Weights of a small model that answers yes/no questions on an image's attributes: encoder arch resmlp.
Rows from block 5 of the fusion encoder of a small model that answers yes/no questions on an image's attributes, named by matrix and row number. Rows with one number belong to one neuron. Each number is 500 + 40 x the weight over its row's rms, rounded and kept within 0 to 999. All counts start at 0. Numbers have three digits each. After the name is the row's rms in percent of the matrix's.
After each neuron's rows are labels from the 100 texts, of 14848, where the neuron reaches its highest value: "fires on" is the input token at the peak. Only what is clearly more common there than usual is listed. The data: photos with spoken descriptions (Open Images, Localized Narratives). In brackets: how many of the 100, against the usual share in percent.
# fc1: MLP up (fusion_encoder.blocks.5.mlp.fc1.weight, 384x192), inputs 0-95
# fc2: MLP down (fusion_encoder.blocks.5.mlp.fc2.weight, 192x384, transposed), outputs 0-95

fc1.77 083:474495528551534464549549466437448507566519486573466469543550473447485534495546511519489478493466485434504447493491569501546486490476458429486484500536464547518476516474497501515534552523547517512505515588501503445474467407543505510544475483519470422540453538498513523555535401482480449532
fc2.77 083:480496539456428538414472522480435512512494481503546553511477513502452508535494457474480558436464583552522478583503503481408454452479540499532461506471487470450521493500515558617509482547469528562485459540530460532482399573469521538506478540550546589501474551598505502497407594491480530454
fires on: "blue" (53 vs 0.6); "two" (11 vs 1.5); "group" (7 vs 0.8)

fc1.309 093:443545613491524548483617464460436453527498556463560442539508549471452456482498529544435531487507452466417517460543492431427504527509511542515536469500520479505549555547527487524561488489510493544555537531544467480488516470498548445449513506565531473503489537464534443497419543461487475393
fc2.309 096:503484465552530506542524501472491529475481498551451566524477482520520581504555497499490548535578546512516521488501538483471534567489451482545445532521519525463490545509565514529471548466479516512507532502426500415453500551478484483504511528472453468507472517576499475564549613561519556533
fires on: "lights" (79 vs 1.1); "people" (10 vs 2.9)

fc1.150 132:520521462435477442554480414467593401461459500451527494556463447531438494484525469523543582525498514467473518501499540536510453504548549461504473432512476504521498428538501547565514526495536466434461502555498528485496465478447558524547536493493522516486521540530490470458610495550488550527
fc2.150 132:496482559458556503577501506546572532462528529497459550508495461444528526495560516475500379526562494482491467507522541492461518469531488495475521515522453432484461519496381452530473569429449532525521491471525495530539498448527551511479565444456510449516593445533509468472550484498459510511
fires on: "black" (67 vs 1.3); "road" (14 vs 1.2); "white" (12 vs 1.7)

fc1.381 094:468501472451499511487477569503527467538404481487480446468482494525494452478449509479522594472536552501524460464456593476540501454505480544546491556507607436507466502551519469523513519461506481453437517537569539591549548493482561560581450483534480457446409478432499522473525480450544499509
fc2.381 109:611499461488506533544535448514422477525582506536567484450552491488525524560486528470445402530513548467486450484489595513471533464518537504526454495485486521496542492512575526452562460532414522485477478489492509512516569491546523493439487452497480490559466523565463497454509519418486490530
fires on: "people" (15 vs 2.9); "blue" (15 vs 0.6)

fc1.3 091:496528485501492523516437506432515461509468529412536526539438524505478476560492523522495515569558499566442529569473441510543510588531536467449483454430547531403451467461541475530478512479452402460455567518483439512547520498527525539474564540496520522443529539457509575496496470470498496536
fc2.3 085:443551597522518499536535453519457533558472478456541488511502493538506511433479559475502523488499509561561541404540550586478525431461431467512518474564501497494531518517450574470533545462503532507420529570421535465506485485494498478450477503515568462520506452473479478520488447514582433479
fires on: "guitar" (31 vs 0.4); "mic" (15 vs 0.3); "musical" (13 vs 0.2); "singing" (10 vs 0.1)

fc1.164 126:459466475481534553519536464465530516584479493512467528451548580481499463531447432477502534526547470519539512505525513497488480467447513531463515476438475501534502536468402431474544456509495479524479504522467598514512471522499439454513458569478507502523529598537534479428442481497514448500
fc2.164 126:537513478518512529501596517481500492488523447480466470551483480482440521547448509466519476495490489502449468446446562564476526571529526485551525546533529488453509531560567532435516472573514462474496511455573474450465513486552478495457514561489540452506438581492479531427458505476498425534
fires on: "door" (8 vs 0.5)

fc1.206 137:456466482454485476536449503522553476463519477490519583560454537530501449471499455485461505510552462506491570456464505538471394511403514412473570492531464467492542471527488477523556572515522438443505508582526462431474530425458548539442476485496539477505450578484508524518548449491480538510
fc2.206 124:506486484516496419521422447425523470517482498445509491467523481480518423462569490547506532530456547449511485518516580532487488525560467494477496516477569465442564460462462485542495482499481411492509532486500481509496465439539502520555494476383500474463549478496447565580506489604533470499
fires on: "road" (62 vs 1.2); "white" (10 vs 1.7); "vehicles" (8 vs 0.6); "black" (7 vs 1.3)

fc1.180 099:460572519463497524485459491500539524491448457523440516532575444423468514540554509591515488488560478460474466502570508501576469523441506495503529483469479457524494503457434462483551564464513493463539506489538498502524529492514528562518476456450556488471503584503500567431420484460504486464
fc2.180 103:429460475505526467471528474546417504522503559484566446523529484457459542447565523451484482508457485503526477512417525504599509513572499570498489530534547504552414453474442495484499491537506546529518486445509531479511477534501432465461543497508515455604489527508445552542623551551542557453
fires on: "floor" (12 vs 0.9); "wall" (7 vs 2.8)

fc1.239 051:460514486573529458505515526445493446581514480521575506532498535450568446483587464506512481503501520509530523502504464521437485487487525529466493549516481509519562427505501545559558431514527456487475525564490475529532499547505585476449577481545419527474468528468533458501378517483465452457
fc2.239 055:475449488472470490508478476574476599518527492438421524514561497538490469498498506475520506460568528477416489495523537476524454557494530440543545494561507449496565470536505502476567466510541499511543418515465492475519476517476526496477484489526489476491496450570487498536512507555470539443
fires on: "dark" (62 vs 0.4); "lights" (8 vs 1.1)

fc1.376 094:499441463490500508490462502483467414518501505520596541501478564475510520498497498472538535521505537569558445441413510494571479497508516492477423493512508459481487474587529538543539524508544456531549509584474490521529484487467470506465500384426567496539448525505471451508531520511480566450
fc2.376 097:551535464523436446467504480527519522541456465513472454434490533522513531508542457457455406452525538484565545450487453495460477446539478472534463438517472466479511540462433546428512545498495503500464549476492468541473488437500575418536503504524517516447497464530511500458588445543533482475
fires on: "sky" (22 vs 3.6); "playing" (21 vs 0.5); "instruments" (11 vs 0.2); "road" (11 vs 1.2)

fc1.45 096:525505426469550450500523462519457510504483435528540421511557526458467509414531536515484431566428521521468486483498462526486554519514502578402487437452572485547486482466519467508581477461521435502533535563474468555541559505480563508495493551495499505483532490452543552458503493433522489555
fc2.45 101:489506544469483542450540534450537567492486498485467496534520493472413455532481529509533568531448482534468438529495517468483586559524471493450547552493433479466444525508537510451477493442507462519431548498515466512454497486526488536517417504517497525569530466528490442505443499488482497477
fires on: "blue" (23 vs 0.6); "sky" (22 vs 3.6); "tower" (11 vs 0.1); "building" (7 vs 1.2)

fc1.163 121:493526439458472475523490538500494536434438585465536479483514462507537454533463497534640492542510464537555481546504473548452495508531517518440433503427430502500554539522522483471540431543486535502478540437498490412491395458459577466514515482446466528505531478415489546553536454507469598502
fc2.163 122:652501459607458559530527530449557436516541445485479431481568441523464505484517490489494476445448489524472446543503486498529502466538500455523471480438496509474421482522476500467422480512483453485453532514518555470516496512515477541483459589478539498460565421473541470445510501526574514497
fires on: "red" (17 vs 0.5); "plate" (15 vs 0.3); "green" (11 vs 0.6); "brown" (10 vs 0.4)

fc1.209 077:534539553466427458484485543456547487510554484499501458535485515469477549438518490380544555487501498517545480432509510502423475524460526481525492443471429455546474494457556535466453515468548513498444475557526529555496540461456498438528514567496554534477554514496542487581436478467492514481
fc2.209 067:483483499513518554535486424597417456505477539499452534486408500475500447456557573508463507525540500457538543521496492481483495520435545531468534530426491455450551503540527446491503534484436493500523598450487525530554537490528471501537481517463454472561454481443424414515504496583538566498
fires on: "guitar" (27 vs 0.4); "microphone" (13 vs 0.2); "musical" (12 vs 0.2); "mic" (12 vs 0.3)

fc1.55 083:470449470561515463583510505425505468496516474550516493484600530460497532524456479537470441506490511530472418473448496489558479482470486580539533468487490515435520489571512541551452485506590450475494485523518490511501474521512507497519509510459481515511474525475397527491423511563470539549
fc2.55 077:481538415457456512521479474526605481445455501462531508507400558465554503503513463554467509453493466521499618474489454469452498550506455484485489600536444449500489546511514466493546478535470513470449491496471444536544539530549469513548594510502490438503500483539528438519564457519579491567
fires on: "dark" (48 vs 0.4); "black" (10 vs 1.3)

fc1.282 093:476499570487492518442455517497485438519481499563499604427438537473467543515503454405497502496536538501490490463485492550499452516485517469525556511538536559520515514572453464488606549521494472515485520592610525547479514419503444564551511517503506496545546515433477447511494423562495545525
fc2.282 085:515479471497499514475472556517584495515469534501534509551532527529591462507539462451474484444430549569459551464552456530443488516476489478512509481505428451439521467433545500514538488514522472511560558490549512441471597534574498533437531467525482521527456552481477409508511465436531497425
fires on: "poster" (32 vs 0.3); "text" (24 vs 1.1); "written" (15 vs 0.4); "images" (12 vs 0.1)

fc1.213 063:522521555508463495520416432475569477531536522469497476530427464505466518534502503548509471498459584506493486474515456528444576477510485461473543548537512550493551493459512491562490506539390494420492524524506454476473521542478524485491451474495457404535468449449472552547486510561413518502
fc2.213 064:436487554523546478473495508556401557520481547532461468505562549500522558493522448496533502503560458564531513487490470438545461524499492469562521513483545537492477496493470505406467406504549459444387493539490435464497535478529538534460537492495509550526467505512565529541507486488551459468
fires on: "lights" (33 vs 1.1); "musical" (16 vs 0.2); "dark" (16 vs 0.4); "stage" (9 vs 0.1)

fc1.115 112:419597501466516482476465559544497493486463532490520499530434472586469524540484434534514436469509504484492523399479541540459467521531501543503472491476433596556569498529513492564485437529537426581481446432556535513440462448516581532486513531509552458513513543490500436466503527476468484458
fc2.115 130:485428449513518534476525537471501444540530532473502469506518475521499474423448553456497426557555532466492505505527504451500492454524524469583489512532451506412531512440472557457518538450424461516453490567497491514511470490505459402484460523512464476513454503544465567498468540499603554518
fires on: "buildings" (46 vs 1.6); "road" (21 vs 1.2); "lights" (16 vs 1.1)

fc1.74 115:501509504561506525519526513474452490576572460535550496472474519491516498468508480510486534586494498490469455449560588596469521465486477541471443548516458511527583537521501472516527493487517505490522458480564521467508424503476446452504511462578558452534476547476467519486425536526507535524
fc2.74 115:500541535467517531539438468494554497464509516528461491551509494477482567505509573505525547482534424511581533530510427407531516422599516430463578448462513488481439482449580524530506494478481403567486550537514493490484487538525473486443461527444498453545493591519506522551506542508513532564
fires on: "lights" (33 vs 1.1); "items" (11 vs 0.3); "screen" (11 vs 0.3)

fc1.379 103:486450523493521520395519525504512570513472515499486423524486483467471448499460442519490569444559564453507548484547521556498476520436495519495501543571501507504566441498461524462518499518517534532527481429535479504428468459519595515581501509501463527534484495484467471517569475488450503435
fc2.379 107:491498476474515484449443503505490580558503492560571465493500517510493481506493525509446578497474515569531452509406443423523451504533485473470547507511455495391535467571540487504517543495466542507485501457538512472620481466494520522433483532535409558510501503525499439500536482492530562520
fires on: "blue" (37 vs 0.6); "red" (35 vs 0.5); "orange" (8 vs 0.1)

fc1.103 098:483515544484578501445501482487483449496495590476532523504506501551495524425473502461527501532518506480456541457509547498591505498507519447536465541574467474489536439508570541491529524431458479515478473370472513523455538506446479503473503501473580529508543533494534477492575485479441535574
fc2.103 106:528508502515439499521481472513454528536462530468413533475521563480481508516489564498500461571497535461581442479472470476520535464582542431495511508505472511530518560555466483487459515518483600480571553574451569435530521536548487434511479446438546452409464555503478455548510481465552534416
fires on: "guitar" (29 vs 0.4); "musical" (23 vs 0.2); "woman" (7 vs 1.2); "holding" (7 vs 2.2)

fc1.306 095:447502527468532486447580511529524559576459532474545450487462486465500490553503464515462517439486524461461518506549495530502424440487522522545471529520409437497462488437499454489463436602457478453479501516534463479469551491466493498571528540469487473494507536469568513492475543585510498520
fc2.306 097:463454464576482486555448512443488574424531486496462555456529553576458494475567555608533525611551497567457494461454495484508528501494502534545531454489542550486510444589401462469455518526529475484471474508514578494463459504495492482462507545508557449503538422472526488524468528449520405527
fires on: "dark" (15 vs 0.4); "lights" (12 vs 1.1); "buildings" (7 vs 1.6)

fc1.84 112:518470454420626440472469481531470523520482492518519441475558488550467476477510494481486541550527523549468503498523522498512524481568543538453438585504488555501454531497454478516486516488508522546541433465436472535499529546516553557540535542432507511517515539497550531503445419478572443434
fc2.84 108:515484453454537498549536547465557521491447511511481469508529471503483452504473643526567471581461490517518542489523534449437500503451489470473561537579448505519551496456521530435518554511525446542495493535417519468404455430486539499408509538547488479504494498481505472501474524482501487505
fires on: "sky" (39 vs 3.6); "blue" (24 vs 0.6)

fc1.225 133:571508504514529524483446476554481477360484477495528439509438529479509514563513540458455517529512468438464473473485464475527522551450485475524542535525520540582517496502507511506505524474520507530468460416525565565534553508489461463546514511420541569448490518459565502511502471422468481478
fc2.225 122:564512492457462516486537549452510585529504456445530530524570514484565469508472498517545465513507523472494429520474488615496542493509460452478520520550526487509503486499445501536507521519539473464490476522518439422480466556463445487568468544470481538595526480551469484497458455524502517451
fires on: "floor" (10 vs 0.9); "poster" (8 vs 0.3); "written" (8 vs 0.4); "images" (8 vs 0.1)

fc1.157 118:495556520510501433492552503483521504478523428446563450477471489466444506432502524532502481593518485488527451494480489475492490471510492547497496555473437500474436447480432575552495474414494524436528475499503464522493476486451514482596504507479535538528518510491484467521561526516582434500
fc2.157 126:444478476552514464489486531486463603485471444459526519547463541491536488535478500419556457521439501462441490528514569507475497445586483512481502497518470395586480535512513544479491544532540497481497536499511524496515564442530514507568489546445474408489485441540468458450499437506461507453
fires on: "person" (11 vs 2.3); "man" (8 vs 1.5); "standing" (8 vs 3.2)

fc1.333 057:474480545487477475447527488452567452509402591477477490480499524529538503520478532599467518492436495565441479464489424543534450476508560511539546501485440517480530428529475539514552555470505475492505456515478461545571551506564531430553515484485521506456529558517471468475517476461463577508
fc2.333 056:471527484533501504504497541438420501523561499515476524486437553465385502513543504503549538452533468478482511463504558431524461572502452426496442494485505526482466490509461540476497502519475457482471524462463542467448462444545499524497427514479494427545515484505553504517597454557473487489
fires on: "guitar" (25 vs 0.4); "blur" (16 vs 0.2); "singing" (15 vs 0.1); "blurred" (13 vs 0.4)

fc1.139 123:516470515475505487454532513535567511468499522496535489465478524450580475527559484440614422494424450458508473489520563441486550515533405513546532491491481466540557511554395469520466479475479512490504477518509521509488532513455456499552508507463528498469523503593516564532489443420530476452
fc2.139 120:458483499601443523512527508511417547447507538491434568465444485426509531473487512473437476442551494458468512531531436480514528488544456474505587463437487419464533467531535520497514507508585550511542427500498516536467512434625508479483546453451491477452563473508539466513454501523509500546
fires on: "sky" (81 vs 3.6); "dark" (12 vs 0.4)

fc1.366 110:547432499495459487506490487512494444462464482533501588550542562486433503466474473464543543490529510488563425466527546567532429533455441430522473521461552454513531472556497525436530523560552409477559406586498589511469499499507473481439490478466538496474484529478534510499512486519445492520
fc2.366 106:594570502522479498554486478442476521483522546504475573426463476495487469521566535485506473554532584520452511510448502531431459446419536510487476578516442481496454479403415494462476506521520489483561535450484428535522520476400547493556499467517540543499537440570542523479605458482545519453
fires on: "road" (42 vs 1.2); "car" (17 vs 0.4); "vehicles" (12 vs 0.6); "cars" (11 vs 0.3)

fc1.50 112:432522525521443507524503571588470541427512497499453489544578459543531509475472559440537448521551499509464467469535483490471502422471488484414445575463501521537501586459491426541537452570500464506453506504548415493518492479501590509532470445533590494543470502424549565511489419510413544521
fc2.50 108:584522493520518458440463465530508460491481440458517508440533457476467528432497501564489525489479527534508472556465480467476562452488470496510597474541537532522425471550519527437599527497501508560456449439476540532494511454548488600426452469501482512569535462594459465512530509522557536457
fires on: "red" (69 vs 0.5); "pink" (15 vs 0.2); "blue" (9 vs 0.6)

fc1.193 157:514551540491450516503475528530496464463481552546511492432498550443435426453577517510549493450483574507558428550549555497493480514545473467537464470461474462507573448462555475512509484531480470532530514585489515389430577472531498454462554522541504506544537456507479462501492546533505538453
fc2.193 144:404460493524507492461532444503577545504604446526426547464524526489445524547468509466540446531486515442520531549504523501512507524492481495470510444421504501579529548511473507513540489447568480492506413505467506461502573511504513495431526500506508541543405491541469497461430470520493487504
fires on: "road" (17 vs 1.2); "dark" (16 vs 0.4); "vehicles" (8 vs 0.6)

fc1.128 053:426458521514440572468416518549476401494516491589459508490522503484509524460547499525487455505515468467518494479510500487532397518547507577429489459510496545469489434500486468546441536517445472474560504518495437533549587451547501544499457388447523465528473475476505485504494501448516506417
fc2.128 052:568520483423513472493565467431451505521500522512507527509544503572538499510459476497520501477495530506490489426531479535442472516491515462557516516481464488487443515446572519446482488540541465496491526451446541478486522531511611468504516493480415519466427477609514570558545502464523508510
fires on: "buildings" (47 vs 1.6); "smiling" (13 vs 0.5); "tower" (8 vs 0.1)

fc1.284 061:494479463554474454476525513490481445600484450476471535460491591471449519508478508508469466544517529462519509467550462522520506510503420471528522479473486430464535423584526495446521434549501563506484491518482450485477448559483562538456506433473402557464570579469526567474500488561505472451
fc2.284 060:485475491485448570453547509516540531463459437492539484568472486448487532500486428455499464527444476586446545550559527485488546459422479504525520514564439570486535474494465488571507471498535482482496485476452562467548521497490494464415553412561540435559459468509501495609487504498462487517
fires on: "dark" (60 vs 0.4); "musical" (7 vs 0.2)

fc1.271 081:475492485485532452459478519434463582524487482494469575513520524508518504523460506539583516553552473473519537466486541537505474503474524616530542458453451464498552487499564469542461555546570476462469434523524458444500464589596472453511485457456526459522461498480515457494518427469586569481
fc2.271 085:573388506526522515518476514498478530450500482533443409475399470475540519439545508444522544551528467550429507567502499475547554473527474484454543467506448534517479588488437479506499480443491546535502518515492456472552565462506510499543571468541507517520510443536473453476493537520423452603
fires on: "red" (25 vs 0.5); "pink" (13 vs 0.2); "flowers" (10 vs 0.6); "instruments" (9 vs 0.2)

fc1.324 049:476477567446483466515426527414511494504503385466448452448510460532512543471539507512506452488564478508506540455516439539473508447539482546500427509517513454524510556445476514523456534555443573498507492489461496494417545488479544546482462468557510400504470521484414504551475535520492416478
fc2.324 051:467499421500568619399513479468499476581471546463504507539563546467524509444517519512438436561504512509458495443434490431502466496505538485372529461481500486500506501497484491475536468496466391450459539498516522556558502554501488496495526524510560510558544517468445467421509489517541537531
fires on: "road" (39 vs 1.2); "buildings" (17 vs 1.6); "vehicles" (13 vs 0.6); "cars" (9 vs 0.3)

fc1.147 118:515489486559550430501443463517475458488465466507515577520520434497520465524440572504481533475491490470529507567465475586526491570497414464536480462524460511479523473541490513552523514481480494505479492491518542480487460468507495508571499499470500540539519545478507531641551466454524492530
fc2.147 121:481594473553515533439463571493484558452586554501499475487485506550520451470483428445524482442480480498551496491470478473517430498463530480465528464504458495574468488523502590459510495476509476423444508469483550511510505530533480510519490506610440559466416493549536534476441447539555448576
fires on: "black" (45 vs 1.3); "text" (10 vs 1.1); "man" (8 vs 1.5)

fc1.294 089:514510476426471499433465486493527528512473467525493490532600543476475508573472435564468508483511514487543460464510523580490496437464562563546505485568457442523490496503498631573490531539519544491542530472517479551485444408479441501519498499530485528526523427466526604465461434494460471438
fc2.294 098:462486466544480465514427482454501531537530497485491568530471476394443451452467528508484487468552546507537453470500515530511446552531480486509460564460526493462535481505541455485573505551492472533430497552444453562562525533455594587484559578523449553527528414562534482488468492473530564535
fires on: "red" (43 vs 0.5); "blue" (15 vs 0.6); "dark" (9 vs 0.4)

fc1.166 098:500509594456493474533528503493581573558442459509487508479547512572483534503504528451531396537512445467468478415566472512501531449577476485516496506484455505538501489528469531562539571533485487454475537496487501588567499508518517494486515548462490539539528506517508540578546494584527489461
fc2.166 103:455471418521553579485437537443455522434551469443486479545453499510487510466507498550549599454550501468522565550456432494541519527496500499528455476588441471499495446428501494514542439492437460454517508483506471474536521482475444519498555551522446504515501494464507490484525555479469531484
fires on: "guitar" (31 vs 0.4); "musical" (27 vs 0.2); "poster" (13 vs 0.3); "singing" (7 vs 0.1)

fc1.257 116:564456510482504511506519494541495464490535491610530519508562479512522583400523581433482480479513534539448407516450469508472512519526417531572462506537445576510454503541499448522567500568522532523488540546558500402508526508497478547476487486477467519421559589438459521433476527522497554510
fc2.257 118:510494539513505507516483495472559467526562486498539536503438437498477507520489552565534515498487580542524413539545494570522445451458465538438460488537452538435505549444544508518497490449566444404516440494579473557508525476528522565489503503534456563529411508495544493478489517472529499465
fires on: "person" (16 vs 2.3); "two" (12 vs 1.5); "grass" (10 vs 1.5); "towards" (9 vs 0.1)

fc1.242 071:535504503528490519402552442471512486428502532549501444486507434580538568489463525527528537484510529462509493541520514497510516496523518491447427531584494497507504477491553478524548467457522481439562442548455519474480523495460607495548446529536547437540446503500512482488505513548543441459
fc2.242 069:502522470514461439555473640546540456521470525489530513570536513403524514516461458487545449478526435507413533475487514526441485543453456559490578480513476539499541533559495506491515524500573475479485501433548448451458417495520438454480454507522500441484501468516523536494433527463523470544
fires on: "person" (41 vs 2.3); "corner" (9 vs 0.4); "watermark" (7 vs 0.1)

fc1.184 108:490460466484491472462431495482501564527462551520484494558497457538565456514465553465435527534535513448477506496560448490491551465453426551498453480466592517491514484467481548482539553434479522473477479480456603502524502507481448463500522538487394482539473498459446455535529472539443457503
fc2.184 106:498598559427488451536506541541500513431503526496591441446483436497459499556503442472548473471495480543440535500395525449443524468504559546449548420557579475528441508475541470555499505580555485533472455476475526558492577588562504428558508527478539569514510427510451532521507528514475515471
fires on: "poster" (13 vs 0.3); "painting" (12 vs 0.2); "woman" (12 vs 1.2); "people" (11 vs 2.9)

fc1.240 085:505475488504532453513426458470530456513533484523449557535476473463543488473492583562530523463473453486518508499484509513572386496454493497552439516460544523528508559495544590584514567488471529491449485531488402497490529454499532504476508480519546532539540488431514566521513498460489541429
fc2.240 095:595491470509486552473520519424485531555512498497521461504519481497477449472486529480371464494449525535565554438500492555450499469535524466480519504482526548439419458468497514526562539510464541589501471502513520531566456420497561555549502515505496538483489435459519467500491461509494596558
fires on: "blue" (64 vs 0.6); "green" (13 vs 0.6); "red" (9 vs 0.5)

fc1.233 096:505488561486503539465446503475536479485568504500527475483477447495559541472496520476521437526531492474464469432424555588465494529433441580534481521461539505500524494473568525485507501457513436538515472561561477484547416522502546537482447519491564538492448489411424520482492474453490463551
fc2.233 106:465504453482493561506429472485528498491509490494551505540508600557522461544513469491511469512500559481527544514584473487501460491522470527514474481479498577527514570462490472496438521490458485483506471499449599421483511456549565468459417474498509448432404557514490532464486510434594523485
fires on: "lights" (31 vs 1.1); "light" (9 vs 0.5); "people" (9 vs 2.9); "clicked" (7 vs 0.2)

fc1.337 120:446516528435495588518461548471515456580447470414532506521501474451469494546512495553468491531486499543455562496505426482529535466469527504557530514547499488477539454491427501488463566509476487516531480479538485533496474489445462477513441493501499509500529465516520489538473492455482402535
fc2.337 117:449488484501551479486521461442445564478507414480529530537522524518461522549466493491463520496505545485487415451494579446486465490474534560538509559461579517465506568491505506509447503495500583526520432453471468475486536488566529469500516558504477485513534522516557536474408489502486552479
fires on: "lights" (14 vs 1.1); "wall" (9 vs 2.8)

fc1.230 055:479548518459552479553575520454531463505486504448466545472493542587424563496557480445492393554563441458501530462530514474524449565540519443576483503509471519492479498517490487514514527410496516488479482517514517493538521504437547454527532562462518538471578564509437500522463487521496527473
fc2.230 058:492493508537511596514507526570490511503510537373470507485392519505533478498546549419471502429542474473588422508504430546487540457444550525457460420487539528550469488533501574442533557530480470518527523467548473544503546474563489469495497482430472480485498483432515487457530594510478578458
fires on: "guitar" (22 vs 0.4); "musical" (18 vs 0.2); "singing" (15 vs 0.1); "mic" (11 vs 0.3)

fc1.377 074:520544543479460458573408439505520443496460546461521472538486517455422447513463507542534515581561531525501519555579456550478479561483535485495499472520481398521457483541464529505504470485493446555507516538504526486491481488504547402486518504458474454510550457500510441479450536564431435479
fc2.377 079:548441491449501524493486476538510482543423449545538534517560503443480440463534480539501491471571473474512455483551451469404530531555490520470512516462554557485466481467511536522528549541427523485472463477491487517514539497415499519509505467461507478463566478538534499498484466561424560584
fires on: "black" (25 vs 1.3); "ceiling" (18 vs 0.2); "wall" (14 vs 2.8); "floor" (10 vs 0.9)

fc1.20 043:443506538452496512519490435490420491527542501478491497521542464479426520494523486523508546547575490463519505479549513466447524507501555464485540500490554486537518556488592470468548489468476508492460554424555473512544483470560518493533569484443472482541482509536418464447494536509480417505
fc2.20 042:511463525516467496477494457557511470498499479514473559533509583495527442448509480446464458511515446515494486430566582485449504474548515554493457452504501510514470427393474474522527539406500473510434598507535462484469525441479447465509522456458491517463486514492488569463527497572548500550
fires on: "black" (62 vs 1.3); "white" (37 vs 1.7)

fc1.319 087:528449497497519546553503482503519479530445506500486645498511497466462438501472489514546524445486430531486535487521543496463496558453473464498470510468520555550504525519508489490540464572527485500492453547461541495494562538457513486506447395509458447483483603477507521547567559531494498471
fc2.319 099:461452509544425535590509487463439486544469443435561518478470441413497555435529494463443489543511542457537497454464580541535503548529455411522529526516488460537499462472465486516521534486524528431500553416493525471484533476512533523590485558497510555416485438522499571512472458506541452445
fires on: "road" (45 vs 1.2); "car" (22 vs 0.4); "cars" (13 vs 0.3); "vehicles" (10 vs 0.6)

fc1.300 073:511546562498481421511553456505462471565505545484504521408524491455517483612517467534444458512545535489516527555517438542486531550501566522489504512532515540531555549565486439564517507510500431471548520509436446484386499525510555495471469457486493511515443476483552487446467564417513472383
fc2.300 076:479483495533441546513529544490475571467605435452482569512472509479552514526566513441498496497519427495464501475496546481569524559468455471556477493477530460463457487472497457404495491472416550520486492516539574448505478517538502475554503537470489515398495543468481455544607509501507500529
fires on: "people" (69 vs 2.9); "wearing" (7 vs 1.5)

fc1.52 129:528568542515559380544446524421508450491539546533477530536550478488485493532499434483504547451633530505475592510508490503448527547532486526462444489515495542565454474490479526450495467474532502516507470444484450535544495489438480530521502470523543451502489523451503515526510510541559478430
fc2.52 124:539468509550542532455469481513409484495502555481487573490573520542475500429461476501524467476490490465495504511468441558551452505548442479504480437556522516447488454516472482462520547498528466492477450442518444467592568521519511458513565498502526564482575538449454483586441479554497512543
fires on: "person" (11 vs 2.3); "people" (10 vs 2.9); "persons" (7 vs 1.2)

fc1.24 094:409519490465468518592540471388540548541476498446504554500488512497459491517444488528490513433526563488481525534577507494502596515520499492478465539565553545422497472447464520440530449570529482426479474509604475516480547454516491490494475485460493532453567518494543465543497481519510480539
fc2.24 093:586443563527487519472491523491495510473499488498478486453504397528497488483500537570495495524549447497469392500486577539514444485562545543520572528478520494509556448546518481524495473564545565479438474442498517495494484471478543502484486482417473505509473477522529492531480579476543437577
fires on: "floor" (8 vs 0.9)

fc1.44 055:454491537553531524515515498504568551471500449512532541511559535447536518487485459503498504498485548556503582445516473567501444558558436510530479506528516549462464514468558377514463495502376557463549480489490536435498558472459517499453493457458535450550565539417516438440501427493476505529
fc2.44 059:453503467459443498453520518516525458517483557430497537549451512506497553473567537514485530523519456519547526517466416489491527499515542415503454539543436478449470536512504540521514468463477466476528596508528546487559530526494456550470532549531568468443435525436529484539476497497526510478
fires on: "poster" (13 vs 0.3); "photo" (9 vs 0.3); "pictures" (8 vs 0.1); "paper" (8 vs 0.3)

fc1.256 080:494523472506482469435501491639496464478468462532480560489431461539493462527503437531543540523444466536492488546421472551445540580538453525564534537471566523486598546505522534452516495508531446538514502494483543530519500531495496537477467464523544470490524565457519446482443513529481503474
fc2.256 083:490494572412524526487518541504517518459552489541446452503539509505510526521544530483479530431516608385515495504458463480493537440486516470499535494496489475557502561457445530499512541507472557519409499573431443488452521611418515503476456497599533511558515545505514522491564430527470435527
fires on: "people" (32 vs 2.9); "group" (9 vs 0.8); "chairs" (8 vs 0.8); "lights" (7 vs 1.1)

fc1.362 108:536518478468453522459442517521488525556427530592532482481539559437497523531519486478505540427501438471506488454515518525462513526524474557515455564476526523543468485442528518529551500496482455487540474490550431503527366509509587472491544516567535523467452439455441475502522527458451510575
fc2.362 087:572498486493549463513508527507473508497505533489453454504519467533614476511466538460441493490511502522494561408492495558521482465511530453468573483433577439470515534516469407477539495454551492466506496474482460557493476479472478539478628510537513522541547461443500540474489520460618539464
fires on: "red" (35 vs 0.5); "blue" (9 vs 0.6); "brown" (8 vs 0.4)

fc1.112 062:477497485522485447477490554440514444559534523532517593430456517420527526483488402495440534525534462502503592475501488493570426482518430485431413468492564526414526423571621447503525489491514464505503512476531480509509460483504454439438551520536432546477523485467559544531533471528539478462
fc2.112 057:423477518511479489486509528513470494533545567460493520529487479482485480541479545527493494425534527421534516448483528576547472487489545472473479524547472453538514527451546574522512493469441569470510531512517612523565456524501516497533560465514467407531483580495480445551433468478515500419
fires on: "guitar" (16 vs 0.4); "musical" (15 vs 0.2); "dark" (10 vs 0.4); "singing" (8 vs 0.1)

fc1.172 117:511505511531531511510513527470550467433526548453542495516491539517402505526455561497448505542481489473494459501537491457414534524505458516489484537543557486478482435513455478486547484511483502508527528507471558585483542451513455511412512523449496525483469518463495494501384523487536552461
fc2.172 125:524451543525502452577544412489447534521577433498454509540460442528570466475536540562520444504508532484488465445405438554583452474524485542524498538507454546515484489486478475493474502529563523500443482514559471481501571539454497542509535519553486477521489523489532490447510492485450514487
fires on: "floor" (10 vs 0.9); "bird" (8 vs 0.3); "wall" (8 vs 2.8); "brown" (7 vs 0.4)

fc1.4 127:593470473545502402503461476470510501493502517581493517500457471498438462540518545507504474536499545500533455487512520518448494502471481552470501492509478479471470471414522479592515518494456540499511576484527593519490456481487526498496512556458529525573514470465467501469525479513555512510
fc2.4 130:481482518493590499577522475530494516538460455477593495482541408480554524519458553510574584464490494478548497503517550558426494535546452482563513537507483536531452453522526420508498415558573505473490421540500469545470476514532472447517542563496496492509472465466484494525506476494539489495
fires on: "person" (17 vs 2.3)

fc1.86 129:562518523497549474562497538510499505491583501553439433443476458441551521424487488510504465490549567545529506445506508493531531474539489526561471522458480583530491530465524469494504519515476477520461529507544513518490515483522463466583543443539445514501527484461473531534554441474424502532
fc2.86 127:502558524542474488475530488522512615508498478450519564460569502494506484551470492523473574514491487535502562436493488457490502554562453550496521515599532538511492525473480510501460516472525497542480489532492462505487423460491527489446464503539474532546490463487552446504421501506462522440
fires on: "blue" (19 vs 0.6); "yellow" (10 vs 0.3)

fc1.121 101:463460513505520542478504595485565490516498469460520530565441506515551478505518464497467529502477474564518517497604461536501492540521536505488564538466490520523483405421465448470550478548471406482453487532511475546461586504496517456497465578494475547537556502473538534546533426488484568407
fc2.121 103:482482510488520476514515525512561484558491498463473525581450477512491466552552473533541580440478437522423455514497488510501554511509513532503501559544492523424444571537518431472506479576539469527437534508568419463524441520472496495459525516519529448415508502504483517529489462488513485471
fires on: "sky" (9 vs 3.6); "buildings" (7 vs 1.6); "white" (7 vs 1.7)